From a checkpoint of a small image embedding model: arch vit, layers 10.
Rows from block 7, named by matrix and row number. Rows with one number belong to one neuron. Each number is 128 + 24 x the weight over its row's rms, rounded and kept within 0 to 255. All counts start at 0. Numbers have three digits each. After the name is the row's rms in percent of the matrix's.
# fc1: MLP up (model.blocks.7.mlp.fc1.weight, 320x160), inputs 0-159
# fc2: MLP down (model.blocks.7.mlp.fc2.weight, 160x320, transposed), outputs 0-159
fc1.168 092:146158113164127199132125106136149128157190102137125127096133141141098212149114137143161134104137122179123135184153118176125167136126132133172150097150091111123101116131149143124103128155154132135136107135129117116135122120122170082163144117139087124137159083117138135113126125124109086105116111128135134086095166121143149136141066130097140110131123137137121164129111127129139086115127137166154093122135146129125148116092123161098132156109106140146152127109154121079108095150130157
fc2.168 089:115127127124155116160072126150157164146123150153140105134140116119139111139134132117131119138122171125129078148104123136124107119112097108112192194151137134173125139112118127137109157141099102094116137136100173125136110104152108113105167108134141184134086111154134095131129119097108112150154106188113150132130087096122153126090129123145090129117179091125094105151105120138084103111082136115130103149142103158138117108142092111129123094075115143108192126145142120103125117103129122
fc1.169 083:107104109150138108130123118116133135096124109189159140056105142130119132130126081127129129152124147144155144102111122137131083125133116149141116136098127108160146146167171112125087124160145117143146096146156154158149159114124154105107098121083163105121134131124147120128140068158131127186111116152153157107140143139122148116117132138088123151139195176091130143109101156095132151131148092158143126158108147135123135121106112175112102126106107120103108140174142123135156123176071115
fc2.169 108:140163137158129142126111131103148071125128120160192140103164132140121122158124132123140132128121098122122111129121143152118129092116076094156133134103122123079134131124085143164163100121142145145139080160186156162118104095139128128100106093120175110133123143168128136129111139152133125163115107050140148116144112135187083134113147136122176123137085155177126134119172132128099142119142129136123151142155131104144150111122154099108147130140120159119123146090062115130140141131107140
fc1.170 122:125164130105118152147115125081112127105120082139133115145166124076129146122106122113124091123077123116153165158116120129105115134113100169136126152110132085151115115112151118152155161177146122122103128171133151163171168067128147153137109113136157143144119110145166112147137133134127108142140123154134140126142170114163146098155104127128140096132154104107084136054133153131134135155130133120122093121145132110083104145131120116125065132095119167098143138163089145085135093154118159
fc2.170 127:104146128118140145148121127171123149142119143074149161077115135129173124119107105090117123106152136098128103117126145122145148138125094123071128158163136106113137113103118131134103106149109113130145134093168143092155112093124134119155139151114142144114116142138132087117114136123103187172135087150127134146109118097173135143119095123128091100101123105087133053108150142106093115125176124134139110145093092093125138105155180131119132082129094087087143136119157121135101152095114155
fc1.171 112:084129114121122140164134113121120112099144118153153143126103092119156170166111150108144099129113166097130154125147129173132148164113207150155110107114126110148130122142131118123125136142173110149126104144161166132170170117124128113094132117116178187111146125113124128134145072170105115091099119153150148094131175134133159127116131090096156118133163087097136129096105164148138135115175152118133132134145172105128138143089141151084111147120110137120119125125119129135186107139110108
fc2.171 108:148140150122129146130102120121150165148125131159094091165158100126106106131134151122127134098133137130149112121140144144137123143134140133117166200126108157146154117120143115124129148152123129067070058142121144107137134091139114123125151128117140178130086135136145079129126152179134111142158142159141112108141079133108152119149118125145150128121168080147123134162131119058116137134110144148110150141094106156163089085120115104139112110144139115115131149134105143099135174189167120
fc1.172 088:160146116161127197116104121102162135181169115156142132100131139117090226123129137145153103091139126182132120193176112106113150123130138122114163102148106124120112125142142125118097142136120098122120136125119135140120100133164139096174112131111073150144139100147133109123124130156127101116118117117137123081109156123163168130123103150120142145112107151150114117132129109147123094128120106148153118111160134127137129108104114128115126142097103127137163105151147120052109083157140133
fc2.172 083:121142138167145128130054149150124177110132130152147132136152074155137120150134159156127126145098134134135106126122108139148138146132127153079147186109160120144127096149138098116164156122103133106099127146135136110120143116107101111123143143118152175169116124131148088129107133112097128110146156170117123128149121110089156119137125112146101104128169121147098108168109181112088113118119086118142108150131114160140158134152115116121140103061129149115236129131115142121125137133123131
fc1.173 088:096192185120127147144130168125095137100143119141139161087122089083136144111117120106129116115104124118174120120120075136142081128092127148154100109080123086140126096150067112105160144139127101143126115133152161150154124119153142114110109098122151160099094087121101102099148116136131131127108124123128167072125110129163140139134141098102083123134117142097138101111149134105139141143115094139165119112136120120142167143123136107137095075140088121109147116138102140116139103160110082
fc2.173 092:162096131136151122126149135124100158145109124169108152135121135105136177130124141139114142162139137112133180126142135152154108111137165116092175121107121171116142099157141137113117166134085111136129150157123156111137106099083161092149132139119124108069093120134138140129141123095083126112096130141126121093131157107108090170104145171167126128140148128129112094146131134120134149093108130107123143148091077115135124170185096167068128096126163130125110124138124103169121138162109176
fc1.174 116:132143132142099137111135130080153162099135121167150153135132105107142171142088114118152126089093135147176133128107120134128082126074148163114106151100158103154112128144091079102135123168155103119116107151171149137177164116153174129122081074138137152140112115129154123113141099175131124099105128158160186106137110129173123110133119113108117112130141117114128125098125153133165144155131119115138135080137152080128133148118106144112086144119083139087133146122118106108145110107112122
fc2.174 089:118124129094075079109165109109150136098126113139101105098146135147102128121188118112099091113144132126113099125137107153160146144103129157146149130085100124141110117107135100121141142122096074152147156149132151134128123141142138140138125122114173111152122149151200108152132104159106099180150112130146154124116115140132103085139113118146115142101146132148094145126121070158134122171097151133095151105127096120138136158106140145113110184116101128138066151113118086105145088146099143
fc1.175 082:117161119137122116171109160098151114082111128122142153118163090132160151143123131125151109114104113107136137127151123162120119108117156140158124096119172104117147126156150124109147098119154127137118131124168160119134168110136136133099084111097193148114117132136120126135145046135144132082122132155122162130104186123150098105093144085111139092166186142130129118127101109168147131148147118099121117139137132079116138129182122162126129139098106141122076141085134120115159122091103144
fc2.175 093:155084101153135192117156120159135173148095130119133105170110142140125090112124157122143138128136141141139110142133132117110136139149115112054123188146113133092126141108162082164162111159166115135144113129088157136130102111103119129136138120126082131103117063155131101148129175191109108142133171152125099083128127146106136102128132128140153132150111119156149115125160151105159142132179151105113174132086154123148115116125093087148138120127109126125165115138127125127113097128125123
fc1.176 112:132138133109101158138110117105171111102143100098127120114149111160119181154126088174173131103108066147127113155123078127120133130146116157130139105135124151097109135164123127101100129164138154112142130144143141124141109128150153080129120104125127090145149157171153127124169123125120107132160131131096111092085118170149108146132102131097181141120121136112132175123153131163106088117151142124152113143106125123100122093074133160113135124079104143154157148084148118070125104112152161
fc2.176 115:110108115131114166138082117075139104151126113080160152118115098140106136136128137137129121130128108122129174137115113136144104132156134104150174107145135142117127142131121138161050146127124141124175126147176166138124116133167108136119123153144152097125130129167108114121133113096079115135120125092170115155103156131199078122130126122140171138133100108135099149123150097171099145122155141126139131113120113089207117155109130144120116149166127126135177120128094102092135105140113162
fc1.177 087:137196172096137118148114102133143133136128131131144152145126109110140173113106120115129152137116180150119130159116141118151127157125098119159116117114140108145126134142112106063121105142132116183102137119154102133143120126187132138139126116165143123131064128134156118116132146124159097129125142132125159102120127127233124102138129082139131068117124100087080127114158172147133127156108129139143128093137112131093116161092121151157105148139113143095131114133145107080146133116147134
fc2.177 101:121169124119120181133089134157119096131131125142149140098125134133100136095141136127134119132106086151131128113180129143107127110130108134125149130138109173117106104117080128112117136118136107158135129121134163122136125128171129112106108125138142098112118137138161105117119126103112136198135113106129076163131121139149068134150094124132129139123082197158120137164175117098078125143168103132122130146063105121140100099138148107116112107138157153184161097118075116124124139116112183
fc1.178 088:152140108178144179114088131113115175175154164177110117166111142114131182075104110102116142137104165156171132183125100128108128113099130130107111117117139073135087119115141117149128118142144075165128140132103108137120124121132148090150113114158111155141140099143141136142151133129104087113080109161127129113125160097155154086134111161128097118123137161126124117101153117134162110122141094119074096110151147101122129154107113140114123097095109149105156145142148136106114112147112114
fc2.178 096:090114137118096138139100124182128136094108094107103128111138064099120110160101101100108145113130095132119093120158132138147126106132161146077137146108125153105124120131133134093118143135076103144135158133105129133110089118095140117118209156114099129127141130109156126120122129091125212154118124177154129127128118124114176124153114121111113086127165099148122157103101141130110136136137118125149145128060148167109142133135142110132132129115156120110156113143144112101105187139120097
fc1.179 083:164136122150123167146128081110165151159205085140163164109120129095146154157105139134159119135133135162124119170109152150133104083112130140124138113124153085148099159133142119111146131109132107112115135099146124152138082154202172150177134105161123152154114120112154124106098160142160143131126130133122125109118141117150147153144127113146129100117101115172141130139137124140173131134092080157156097090142139124085129159162089158174118105129125123124138131131131129087127123114150151
fc2.179 084:105140155130075121119080117087134140094114126112128116104136174136108155161154150129086109091103141085118098148129138135122109103086136124123142131107135159107114160190109121119138157108109111151151146139112157118102107123151134084123106078148137112173088142146121103123127102107127106150131103130125132113157081132154122119120130148151104109140116169183103113158118107150128114155152154105130138118125093092160146132109050139105091115100126163143137159103137096118147105124083121
fc1.180 081:116104123112113109129122139122118133104144111169159138053128151134136136133138070129163119159112116133169125102073132100125074121124136154132115125118124112145142121149161115125100131140139141115150097169139174135156166135123167115123082118099162112129120139143146114130132062155144091177124120148184160106132160124122129128133114143084138161125161183103129159097105163107141156134135087142140110154107151117095144120123106169130106119098109142115108131132125102114150105158073129
fc2.180 098:145150134140100142126114132140115070106106128149152122101144111132165154108140123156121132118124108091128098123128137122116151098105088135136115119120100116097123143119109145126147108150130148137144098158192144171125136117101159103138096121132178111137129142150099143123131129151116136166116149034091140119134117145152098125117134141100169114121075143160145138083122137127084169129147123133133157144124125117118169085142181156083134167127141106126079154097076120140150117136106166
fc1.181 082:099110132123121109113122127119104122094143102160141140066133139124134137118132088126151112145110097136162123099073121106137075142117125143123112138105138117144141117147157110114104108149137140125141099167142177130150152116124160091112081122097158130110117131145136125121157066169119090178117127157168156101139164147139129121144106144075132153109186176096135137096097152114134154143155096134143115148105142130110133120108097164133102100104111145112097133121112104132151088170072129
fc2.181 093:132151140133123139122112133138129071082122137159149116096137119161151132101158093128130144135132102106114095142123124137126108101104097128156103131117114114076168141121107102122146134159158156149140092141180140165135131114093145113125103127126175089140140142139100145131127123120108140156096114023114155116130119139121110115123149148106157105140072155140150134094132108125092147105152151155121144125121134128097167099131181146111135110112114137078090163099093139142143160124097163
fc1.182 092:158126124145124203124107118107163148150177122140148128141141127123145175103104135092145135106112142189126117197175105157102093115117142120113139092145137083123109117127130138095099123124131101161121138120111115118119127095159180113159138140138096148132141080127137130133153160133129104104105120153109137099080145092158134136115113161119100105135118149130102125129138101146137110104129081150165092093174140149134139163118112143137114130099093154128159137148151136068100114150139130
fc2.182 088:093136127129158117088061125175125137132121119110120151145112073150135132146100100124128143131121131127152127156112132136126134123137123136092134172114143114119139135109134098122095149106112137149102140144093138123128131142138117113111149125156089155120123147115120115126105181109125157132105107171102103154106129131117195113109144132164090100146155081104117114150108125085095100142120149131137105131100111167084194096115106134124151094087132150113200125146164127110118184093158122
fc1.183 095:126131123140113168130140114144138119079170127120101132118139102152128136143079111123175147140077102176129127167117109177120102134123153149113116073114139086103103125151132135122139086118164130120135087138149136103144146127142181132136127113132112121128135089087131147111194160127120101084111134188119136115097150145135118128145102137079083129149144140128159150122124132127158120114170100118140097112116154100119184162148126165126115105100095132131147140070132142092121144137114140
fc2.183 083:081126131125154108101105102132137125135125155148145147143130117146120111093128081162170108143138102131133108126143121122160127137133108147173138111128143138117131133110126145158063159107127117125124130107081148183094140149150149112123100121133069118106145173150155127116140129100119110114130099153098127142103140160119124148113171131156126155144137097115141145115109134151084094135095140130102124157140104147157185112097119121126115087095063134139154130131183105090099104101152061
fc1.184 084:130161150081140133159112093119136128150149113123125169182128096104151185119120131114123122178114143174120180180091134122143136138103115145126108138119132094157114163140111101079115110148160131165087147134143141151153118131189146123142145112182123114140075118146166122136138160132123125112137142157149148114119125129209116121146129081131113094115128075100116125109137165117152120148121136137112113084157127146091116170117121135148116119139134129107134132126127124090144116110163134
fc2.184 107:099141133136093171127115129141168140092113137137148112091146160120103149142162096086106130096089098134108121135159086113110122096065110134114172145126157137108108113130082144109127163137122132145162119125106122137125118120142124128125069149142152110092121145133129096140139091094095141159145097112108077107137146113146098104122113147134138097093097184151079131132154085128100161139143136117122097129108097105176132101112145144114115128124112143119155110106118115126117133124051158
fc1.185 098:126137126140114099101147146105156156122125129098128169126120102130143112156111118115139128155095102134144110095061107106106110112125160139124097172109153121146113173144122118087104121118133145124127111140149137125145133127143172149101108117142146119157086161154130094119130096118138126124138118161139144152105122126128098106116157118115164137085148125137114134108130135159147172166162106124119142144114110109076113119153134157141134132127078165123098180089106072148218105080089140
fc2.185 089:123143157160108119128068130101132210179134127064125122170121114129129126130154177123122119154112150088135162138151103138128146133126087100132134158128093111134143118150115122129153162171142136127092153163112140123150123124142140123157177089108129130108092141128156073099160132115135122064131088123122114084160124125119133106104132121154123150118166069146105125153120143140137127114146137112135152165142130166140106122167078153136122134139087144104106135121146113131152106125141129
fc1.186 115:161164092133133158144115132062164151109139112166133126133127138105137168118103109099129108127084120125146173174103124147104126112116119158136122127110148089134092141110113088143140138162192071134103145147142139140132173120145147105146089107114144138180129115122175140147148128143108094103119091147130132119134172126163152088148120113113144093158152126140092124076129114103139112119150138121091117131144172129103139139128139138103083131105104153071148160143113143118137091134135138
fc2.186 118:075157116126113141144135119170116143133124138090135161110145133124196139119114071110126142131140135113141095144119143129113149112141089137115140162105142132110114086150125130175111132140103135115105163097133114121139121086113149137132152141118094130141138091095130084117125106160080175156113113173097163148124091107132143110116139143096101096100186123100131061087123136107127088121118120107130113122097113123096133102125157142096137086081110105118158111150177127096128126117119146
fc1.187 128:135137143111087114114139129110119129124128133137112196133138122114153136132081110103154121126092123126161137113091122125129105126103137157122101138050161116167120147150119093115100118150144111130118086132150161135163142095132149166131086112135143134156079139127140107107116109167132116107094121163168164115108135163140131111140132138117138144099167108107121107083135185130137162192144116122155150107079126096106144143109129138141108116128073149102119138147107116119184093119101107
fc2.187 105:113141157116113084135180118170113114133138099162093125110129128096093158121146100088117132122156082122139105098156139107145149176067156139126088117131156121099115117125092092106095110131114138148126159112137110104134105152099152161067154143148086127144127144123144116112127130121144172164135150113124089141123135120172184124126145148078123086120156121130116126100136119087099153123154116141115111127103094134096137139093110125150139159159149105108085149130156148098098148125112111
fc1.188 087:128137171091145118173112096127116132144129092121087120163135103102150125148125131112120117147131154116108135119107129087156155114111143148123112157126148112149117115112145123113155135161135112150076177148117133140149086136212106135126167110166126167126082117121117126091124193126118110124134157149154117122147143101125164148095197112121120116074108057129167148131144116136151107177112146143135113101125137123147104136141115110157136078142138127132124140144117146117127132122177116
fc2.188 089:124112111124135156134114120130148130060131127146168109094112154137127130109140116152115128106081143122154095102146116142142093117122156148113127101154123150088131147142111103112170146126143151158168144152103122151153145086091122135127075126147135142173158160130117154139147107151160115120148127110103094115141132166133139109110139146102139110122125210133083131142122149090119148120138126139121159141133136159126157104125084127139140121124138158139127122106109128166140111107011104
fc1.189 129:156147092132129140157111099056165143105131119162130136145121126100130156095112107098131136117060118137138161165095103134095114123100127192129121129110133102149110135121106103146129142171179081131116136143133151131142165122131154112122083102128148109173120146153171125150146129133124100130118079156121141110136149122155156084147106129110152113135142110118100116060138134106142129120145126117106125120143159122103132141111161134101076135101108161074148159157116123099152096141145130
fc2.189 128:100185112123132152119124126178130122145146132105130180113116139120142138142127072082141136133156121099139100126123136132153131118132078118135148186143124145074116138099099160141096111133125130117085144095150136111117124103120149113147149163133087104123115106093110108106111115146082194156115126176119165134103135116167136137110141125116113101113171126091118074089162113108127127101148116131120148115080126105126116110142160137113160089089097093134146122138166117117117174139121127
fc1.190 107:139104110118132146101117142088156125103143108175149151112126144121139142099127076098125108133083118132161149138102113113089093100106130158131126163095159084133125144114166089123132106150174096148113132155134168128142148118132147109129072113104174118152130133121168133130152092148091106171143098154121138103129150124137146104153083157093158149116158129113105132097117122095147132121149116117136105157140159103091103131126128140133066133102126148063140156120105144130151093160094142
fc2.190 098:127145135132145155122123133190099127118125133072158129097139093102152176145162120102125139137142134112129107172125170127136146133100108134148129104137132149114088149130126131121147140157145134133125138110153123160156165105076169141125161096137126124159144135094142126115115117140126164160151126133114159091123158153101139109106157125113123144123169151080134083108080132132117160150091127121160154099093142166063163128113155151119153108064110082121113136107180146134105137119118128
fc1.191 088:110103128123115101108119131107133130101134088162163162079129140117131139126138090118144102133099105121153135110083133107108095111116128164133108151105149106140133149137150106110126118134139122118140116173143160143150152115126149109103095111096176114145115169135158132120144064164118101197130113157139151099139165143139136113122097149074167161117190155109108151103099149113136151133147101094134107155095140131083112117116116145134095093115117147104118153123089116126171112161086149
fc2.191 099:158169148127144136134127129143123076104127139118171152093109117140137135120131113127123139114142105082114081118138128113129138113143082110171141114144091163082104141133099149144152123139150125126144108092171120155144140105079171132119117089112183100131133133153127149133132116133119150180136112027119136137127111155142114149115144139091157129121098150140145127071125135123096170112108134142112143122124132125099163097135201102116120116102122113134103146097102130126141173122106120
fc1.192 088:116153108148093161182130095113113108124122092136137122135151067132132177146121157125168108111112124151112125136143144192127158164124185131173138088120126129135119090115121136130111158149153143124119123160144157141154160112122127117126136114106146157127146113123124135121146100140113083086126136145123133103127178157118141132106103071105159107143149085111117145107093160147137099124156183160168126113135162131156163148084159137077135135100102137117152102112109143104138122134159132
fc2.192 113:067098145127133130124105128120136144170151121146126089158146120155148098118134172108175129105133179124142129137132135134148146122118117111105185214138113139154154153129194109140144162129110112113092091114108178145145126143103128124111150120129141165150119100144160098111127128136127168133102139161104141083149103121090182111123134128148141122094186093109117120143103140111144143136110137094120142119124091120131059124136113102150153116121157123095131142135140147136112138148145127
fc1.193 103:105131105150131119168144102117151171109144104133166161157143066133134133165101151119151098134113145131109142132148122126117127171122190163132127112107148117156117149133138118092124153145190151158128104149152163132164157107124156142107137113101170159159127132111136135123145086139116093081111133157128153099120171128120141109108134072111135144125172079100138128098097159157151139131194139126141122137125160132099164157110133167085125146116099147121123142125120119128174132126133135
fc2.193 121:155135142132120174137127129075144138156122135141162120169166125152122120117126189140155113087149133137133170106133136131141125127126129063125128179150099164131105123138152106104130147122142117148137079135147191140116103127115099133133148160112168150114102101147120108124115157149117125129098117110146119106141137101131102117117093109155146155106088090190127098140160150096111133149146112096124139125144132112155067105170126119150147121162166126128160122116058108125149138150155149
fc1.194 074:130180148111111129154114130107144120096083118091079137139125138139130183108110091141148166115098098112130118136113142084109149111142110131167112115110137141090138168113109099120129118146146165108105141132147122153139126140188145129090102093159164090144141181137144162137138082092116133101160143128095120118110108145174107128129097102116173149152125146133113157122149134168130085134105157100118106127078116101108104115129156134140123132125142140110113135084125109110134144065129168
fc2.194 073:103168097109081142149100132139132100157139133118116135142167128139139152135137150117105116105081086098116156133102131097169171104136100088155142116172110134136151125141112101159064136090111176129135133148194165156159122130140115154127149116127147103133105126116129102127094100118104113158147143099118138121089138132169085145162128142130170141138109108122145145126138087132107121163128110144138130101104150092164115085125147150126106097167111118129139155074102099127142098144149140
fc1.195 125:114140146160127136127166134098157160118183128143140133128111135083136176138071114114156116103109153171170130134138094153157140130092163151122075135116127100184103123149119104115114155166143091122129116145133139106152141109145165098115111073127128135129118109132130131102142099173132111077077123156158174112104129113145161100107141120112113115111160118117128150097138173126186118151141118116146127123134140090112138147112108159105114132136084135106124144121132080126151093115114096
fc2.195 093:072140121102116119131166130100143112139150136135172127130139143126150109105150160096117118115147159153154094125121105108129145137163157114172127133109125152147123121163145095209139172128101116147157119121124155154136140133137135122126130133134126172162145114165167137158140115164104108144136153131109157157161125151139099074133124141102123120107168132121091129095140174161177099136127128107108132163151119108151082161104152103121122158120151103092133129157107113088118059163120138
fc1.196 084:126177181124154129149111122122167135138129115148117160152091116128132199116111119121135137139121159157122141160111149125137141137112106125158112108118161104144122160149092099081120070140147122159093143127150116142141095143200125124128134108167142095150053139125166134123129151142132099094130121154148145089130121124208162108133115080137124086117120110108118122115156132107151119160110123105116135114129143119128120153106137136174123124156126141098129143134130111071154144114151107
fc2.196 100:102176143138122163145106138153124118101117118152160115091121135120080132118144108126131137100104108144128130105161087153113114093135114105135185134163106167096129137137075114108136147107137131202124121128141158156138145137163141127100116131141153090152120149143165108138109110125119168202138112103169083124150122122160088093143099140102143113120094188142095155129170102120108130154150106113146144127097127126152093105109151106125099125140159135138149107119108107124127145122082141
fc1.197 084:117156158169145115150110146099169154126116116126093174156119152139143191132128110147165126096121111131122134145110137086104155110109135130187091085109152116106136174141100105097137108111152136136099139139133113139123116149192131135083124097151170089157093166090176173135111088116102143079134140151138127137126126153187114129118137096105150115132132134130150121119136119163163115136110138074096134139108127129127146117118128142149145122130131118102101154103143122098159144088142123
fc2.197 075:157150094158127127137111169130141097147127092140160119159148128137140117115099160157170078078142109086121124114146172108130111103115102114156152124158102137133160163096117127113122108095144178135125132128139120126117131159129118141113113102115134142158116145136141145124065107139143121169103143063148105154134127115125117120133123160139146161150095128126182135139145106089112139137116121114085152115171171127162118116111165117071118109153144181115122192120092120138164139134140134
fc1.198 092:162138113106144180173100103116128117142130106154140109138153096137132154134110153092121111126099160131104156183145153213121115125115127135140150093122138086142126110103140116146147117135157116166123109147143128133139179095145153135167129138101130150116136078110167151151118137150109092090115145161124153112136162117159139129143089086131127096184124128088127143088097128138144131119141112116120111118158164123140137152143112147115086172097120141098162127117129133074118097149148159
fc2.198 097:106089139155150180139104128155146094184146133111145167148121153100130154121104111145147142116152179117107106106108122121125124086164088100120126205152130114120138110106134136164107102115131138109107082103122146158144132133098185120108120134118112112123099185115125142130108125127088180140102124189130130139102133121094138117116154154115136164160141098133120108095119139089100128113130130119127144121097103109091140115163146096126127101114113095115143138110132135173151185121132105
fc1.199 084:132095152125107138068118146113140125122179144135099167159077148128133202144113079119150140144108124113160153155129106138117147096092142141096109171098161106131122151135116089123158116172133110133115148107132127130160105127129128119117128117153112103163126146115133111141132148145117159097113098145129132117108072141160141117156140181126181157128129064134136106126204147127128094108124138097112135121087121108123102118092084127143103131153100123105130145138131133137167123110139110
fc2.199 115:106071122132104134132111141143116148147137118099125134168124079131104103134147113078138132114150117143149159129141093111102124096103159140088121119114122167101113164122185124113151127126141160153162131125084105123110145131093129134112187158117134118143141114115133165141115146130157157136144132128154090123143104117095124083151118137083166089110125098128097148112066126142133168122132121059123148108082142180143120148125117124139112132121172136128156131077098142086118150150134146
fc1.200 095:103178180112131126136112167130098090128110126141126142092118117147115169108110137117145127094125083088131126110143144102125143127091146145148125119109129122132129131131112123104127075140134104128093145117144161134144117135182104123119102113114123142097119121111120105094148077141074156090124131137144144075109099172202137137092121129103147136120137147103159109141134137103114108155109141123147149144102131098183139154103132096154121087119116092110132126083127165094129114157117063
fc2.200 091:155133107121093179169135169164133168136105092161099143115122106133110125129162137091161131099103132167113133127162137156150164124122189115103094126132131083170109103130111122077102132122121157167133115155140113122140111125166072097124131072110129174130102135108124107130148116104101107127097103173126115105138142097139128135147169077148115136111137123109097149173136130124145112133105122146134148138112112097147122133131165151160121142081130131110174095147116110142132108159128157
fc1.201 079:138201200083133129133103129125149115107119117115112149155130105103149137138102117114122133180107137130126135160106120110124127124129108157154099122100118100149134112120128099104138133156143144155110143126150108158146114121201155158130136115190156127130084130141164115142140138125145109112136133141126133120131126112212131114143124080125121087129127120122105149099151183127146109173114138128150085107156104112101117145139138127165093126119111170083097144148114121082138128096139161
fc2.201 090:113163127108124159123119130196113098116151130135103132112128122104110153127126128142151130116085078137142118125144148150120132133128100142112178151149119136134141112101071135133116130115132131151129122113110133117128115098169125093123132116137138092147110120152167074127125107112109162215127104093123105119141143134159096106093101130175108121136084160120105093140168129112081122143164114130111129128049121121145103121121178108132134091170133151126131101122103122114090158151105164
fc1.202 124:111146168126116131128155138089169153085141101119128153128129096096150160127095095102149097117081110127152139145119106142127105126078155172144077129099147097165107141144121090119149125178151123122129101135169167119180140097158164130091095083138187130139105125150120145117128102146143133107114132183154164110106132120162148103091139120110129124100167131124128136091129149134161155170143132102125111116140127093121124143143117135133092124128088140091115169112130108129152117110106118
fc2.202 084:101135132131122106133126151163147112086138144119129096119155135137083114108101134164125156090160148130118099125116128126130109152174129120162134118120134159138117145132116105107162141125130150132116175128094125138169161132145093140117141136126147108160160127117186142156117102147159098104126121122098154104150114173118089097154099138096126128130182150117128183120108135189151116138040153141115135125113109172129145135099120103126097166082136147116166116168122118112131136157083109
fc1.203 118:148127103131131139138145111133139130105141123156128158144129097126131147126071095106132141132087108137129167159105138144128102127091121152107120122078164083140120147119105082124117103136172077142120116145144167127142158121158141120158086098116122156150114103109165133137180130143121096096076121165149165085134162135150118086120106130101098110133139104120135110092127154110159141126132098137129119113133194108133168173140149149110078094123098117072134123123108138138139082146126133
fc2.203 113:110139098091089142135094119129153137111120170140114140121128139157094118130137113124109108096124139156113100116132117128174114134100127143124121131097152117137127103125103075148086169131102187120120149120101124145144088126139138142145109147098119112096150114139096101111106104123124130159145126167120120113122146154150086139121173107131154100096165122086080104106124099169080150122088130100129141095093113135131125130098142154112088118072087135117178167146161125098141076161114146
fc1.204 103:121128133112112090091132159094158118131108147162118167139119115139156120135102115098139117146097116132153108104032084106119123089128154166090110151106142122149091159151132122091118147123175142124144140122145162134156115128128136156102108095123107098150104168154137139130142110159119129114143106163154131160123122112123124100143122151097170146113146148136104114096145121136131172150168122096142159151116135143067126144153132142124122130124077155121123155116108127135186099076088132
fc2.204 120:096183115136085148089144136148145147137173134141104182124137094127125144135150113102086104127143143127161109111158116132116104143135124115147128166137117108121148108143086114134146096137150122105067131111108114131107116122103178134095155128140126130126081108086131085119108076131140144113134084178129116119114127171164149093109132113125137094121176101101114081120104148137111130123112125137109139129091137181129114126123123078124118101098104113122060145118158143120150164152140108
fc1.205 100:166126131154157156139145115117146143132148093167123131157118120125157137100111155101122114125114139130114144145126141163125107066078179139116119102142156073120086120117169122136165116107169101133109147121120131111121123141144176124135129099131152167113130082122168165136164139149082107080105147183130163144119171102135145120132108115073138125142144120158124130129110098121170143116173096094111119139175172129139156151170096143139098134102139146111139166110126146117128118120131134
fc2.205 100:144156137132181126164089142106136110143146102121166164125167141121099153123156128133166129135165131123151118149135114128126136129169108130137120138111144111072114113121146142141101078133114109133113089147152146122105104136143177149152111116121099132127134124089122141130098145157101191092128117180159119173135118136151158119129126156116134159144115141158127140078151152086087131152171129158111125127127132119096172102132089110075136122059126080136139124144156155132136164102133112
fc1.206 091:135105170152115136127144110114157148150169103118134118137153153085123136144124157153143102079112187131125117118163168151141133148088078121148090176126144114138143121140145123134140145136113107139086148132140100127134140074136183130128118129114192133120078105157157106117098102147147164174104149119103179133129141118125117124100140164151126128082131107157155119137113129141157128172117091117114118083152115146118076124125059113142118131136140120117108131106159101124143118141141133
fc2.206 114:127121123158122140097114114151158174119123107114117159147110109091103140084099115095124111141129129145145123111142131131143145141098125126098137124137106145109108121144150143119118091110141121092106169130139130106103141133108152118154190141123130134111110150088138118142125105101135185118137106157123120137092163147100133136135158140125120118115169120079119134138096139119141171151105087117145105092084075174130144177145092162112134170080114134149105134120189136097145194166153158
fc1.208 114:118150149110134136148128146126146139110137094115145198118134097163132148154122114086114087147099077087133149141093136118127077103091148137132087093091208077113119172157119096081137089126168103139126119138168134131146147126139171131150120114126169150128126120130150136149162139137158153110146156175127149101132120148142109150112158098094113113137149142124157110129118130128146106131142085114149111150115141101130170143140129141154110080114105108101130160099099132142125127134125121
fc2.208 112:086105143120166145148137119144122053104127122115140151098142108158090142107163140162155140133156126138149121106101131152151154107120155141115119106122125134123126123129134119163066124146141146098165116100170143156106129085102124119135137161114107123159161141106153159100098116169099160154109137150122105155116117142116107175158140141107149162122145136119155154090120146144066136139093130095108138157128147108130135086112118136139070135100132111158165131083114139128082107105099089
fc1.209 106:131144172111131143157136103133124125162128112105092114169126080105145128116124173134132140116140142138098139134141144120133172119112156131101133176148125131154105126096137119122136124140131119141040179145113116124113084111168103112125159120191099140128113102127116083100130177147111114143115130139151129124120136105119163113122139118132113105078126054125128141136152103119166094145113172138132142111142146144139075150128118092153144119152152127119133153126123173108094119118200131
fc2.209 093:129115118141131130119129132115126094105129143127146125067124160136115123111154119169138131142126138137115093107106134133135132123097138134129108097124128110051143143124128134113158083150120119118152126110137090126148128135074154118127046114104121120124149122099122177121129121152160151101114133082122125112115131129093111139132126138103141116148124240132135120088103137131110119126131149127127140133142150134086218112142093145139135132130118127146125151125137128141099129119042139
fc1.210 105:101198179140138142142109104102106177108137128122124124119134109063151130126104115110140121134071145122165146161112109123096098118104109168125083150103133095176115120124139106153144159154134125129110125099146166145169139092147147152120121110171139148151121120158149093140147138123141140155120113172146150142082119103179140103143122109137111100113157104116102117093151161111137133143134138113114106114148119101096104163141120119149070112108108160094126147170146109093124107146127119
fc2.210 099:107120115106130159115193106160132148136123116095146152096102111164124118132114090161175147128125156146124100113136129152121140138120127159093176129112150128166095122096121111127097158088130150136207153105134150105106125119155129120133155139133158144166137149170135120138143118121079142209136090135096112156137111115139140113103110133149106104138118124114114062132155149103075116112153145128111122146103121114096132144117151128131114106171121132109084142156096126113121124086103138
fc1.211 123:109159117121132136135143123064179113100140103155140143133126114102121155105084109097130106103076113121156168146148112146101112124079137188123107149107148098138096140117112095134121121162183101145119132135146177111157157106145151126107069087129155121159123145139199137138168109155129137120110095164143158092119126127138147085107120118114166123121142103125103142093131134128146133132158135119143112140140158097118132135132133141112088120108098151073124161108114115124156099132127117
fc2.211 090:082169105159099158098149130141103101111135128149112147110127129134162137074123112108113150150129146168144106138121124149150161109120117116168138139148105160127109170115091153145149112131145109121095137156106135172168141138127152121107114150123110116116144090110091151123114067096095145177139107172126112131175107130162106114128144112114151097099180144076148154126135174148141150118117147073110161091096149149133121151149129132112126123089153095096159143130145151125143121155124097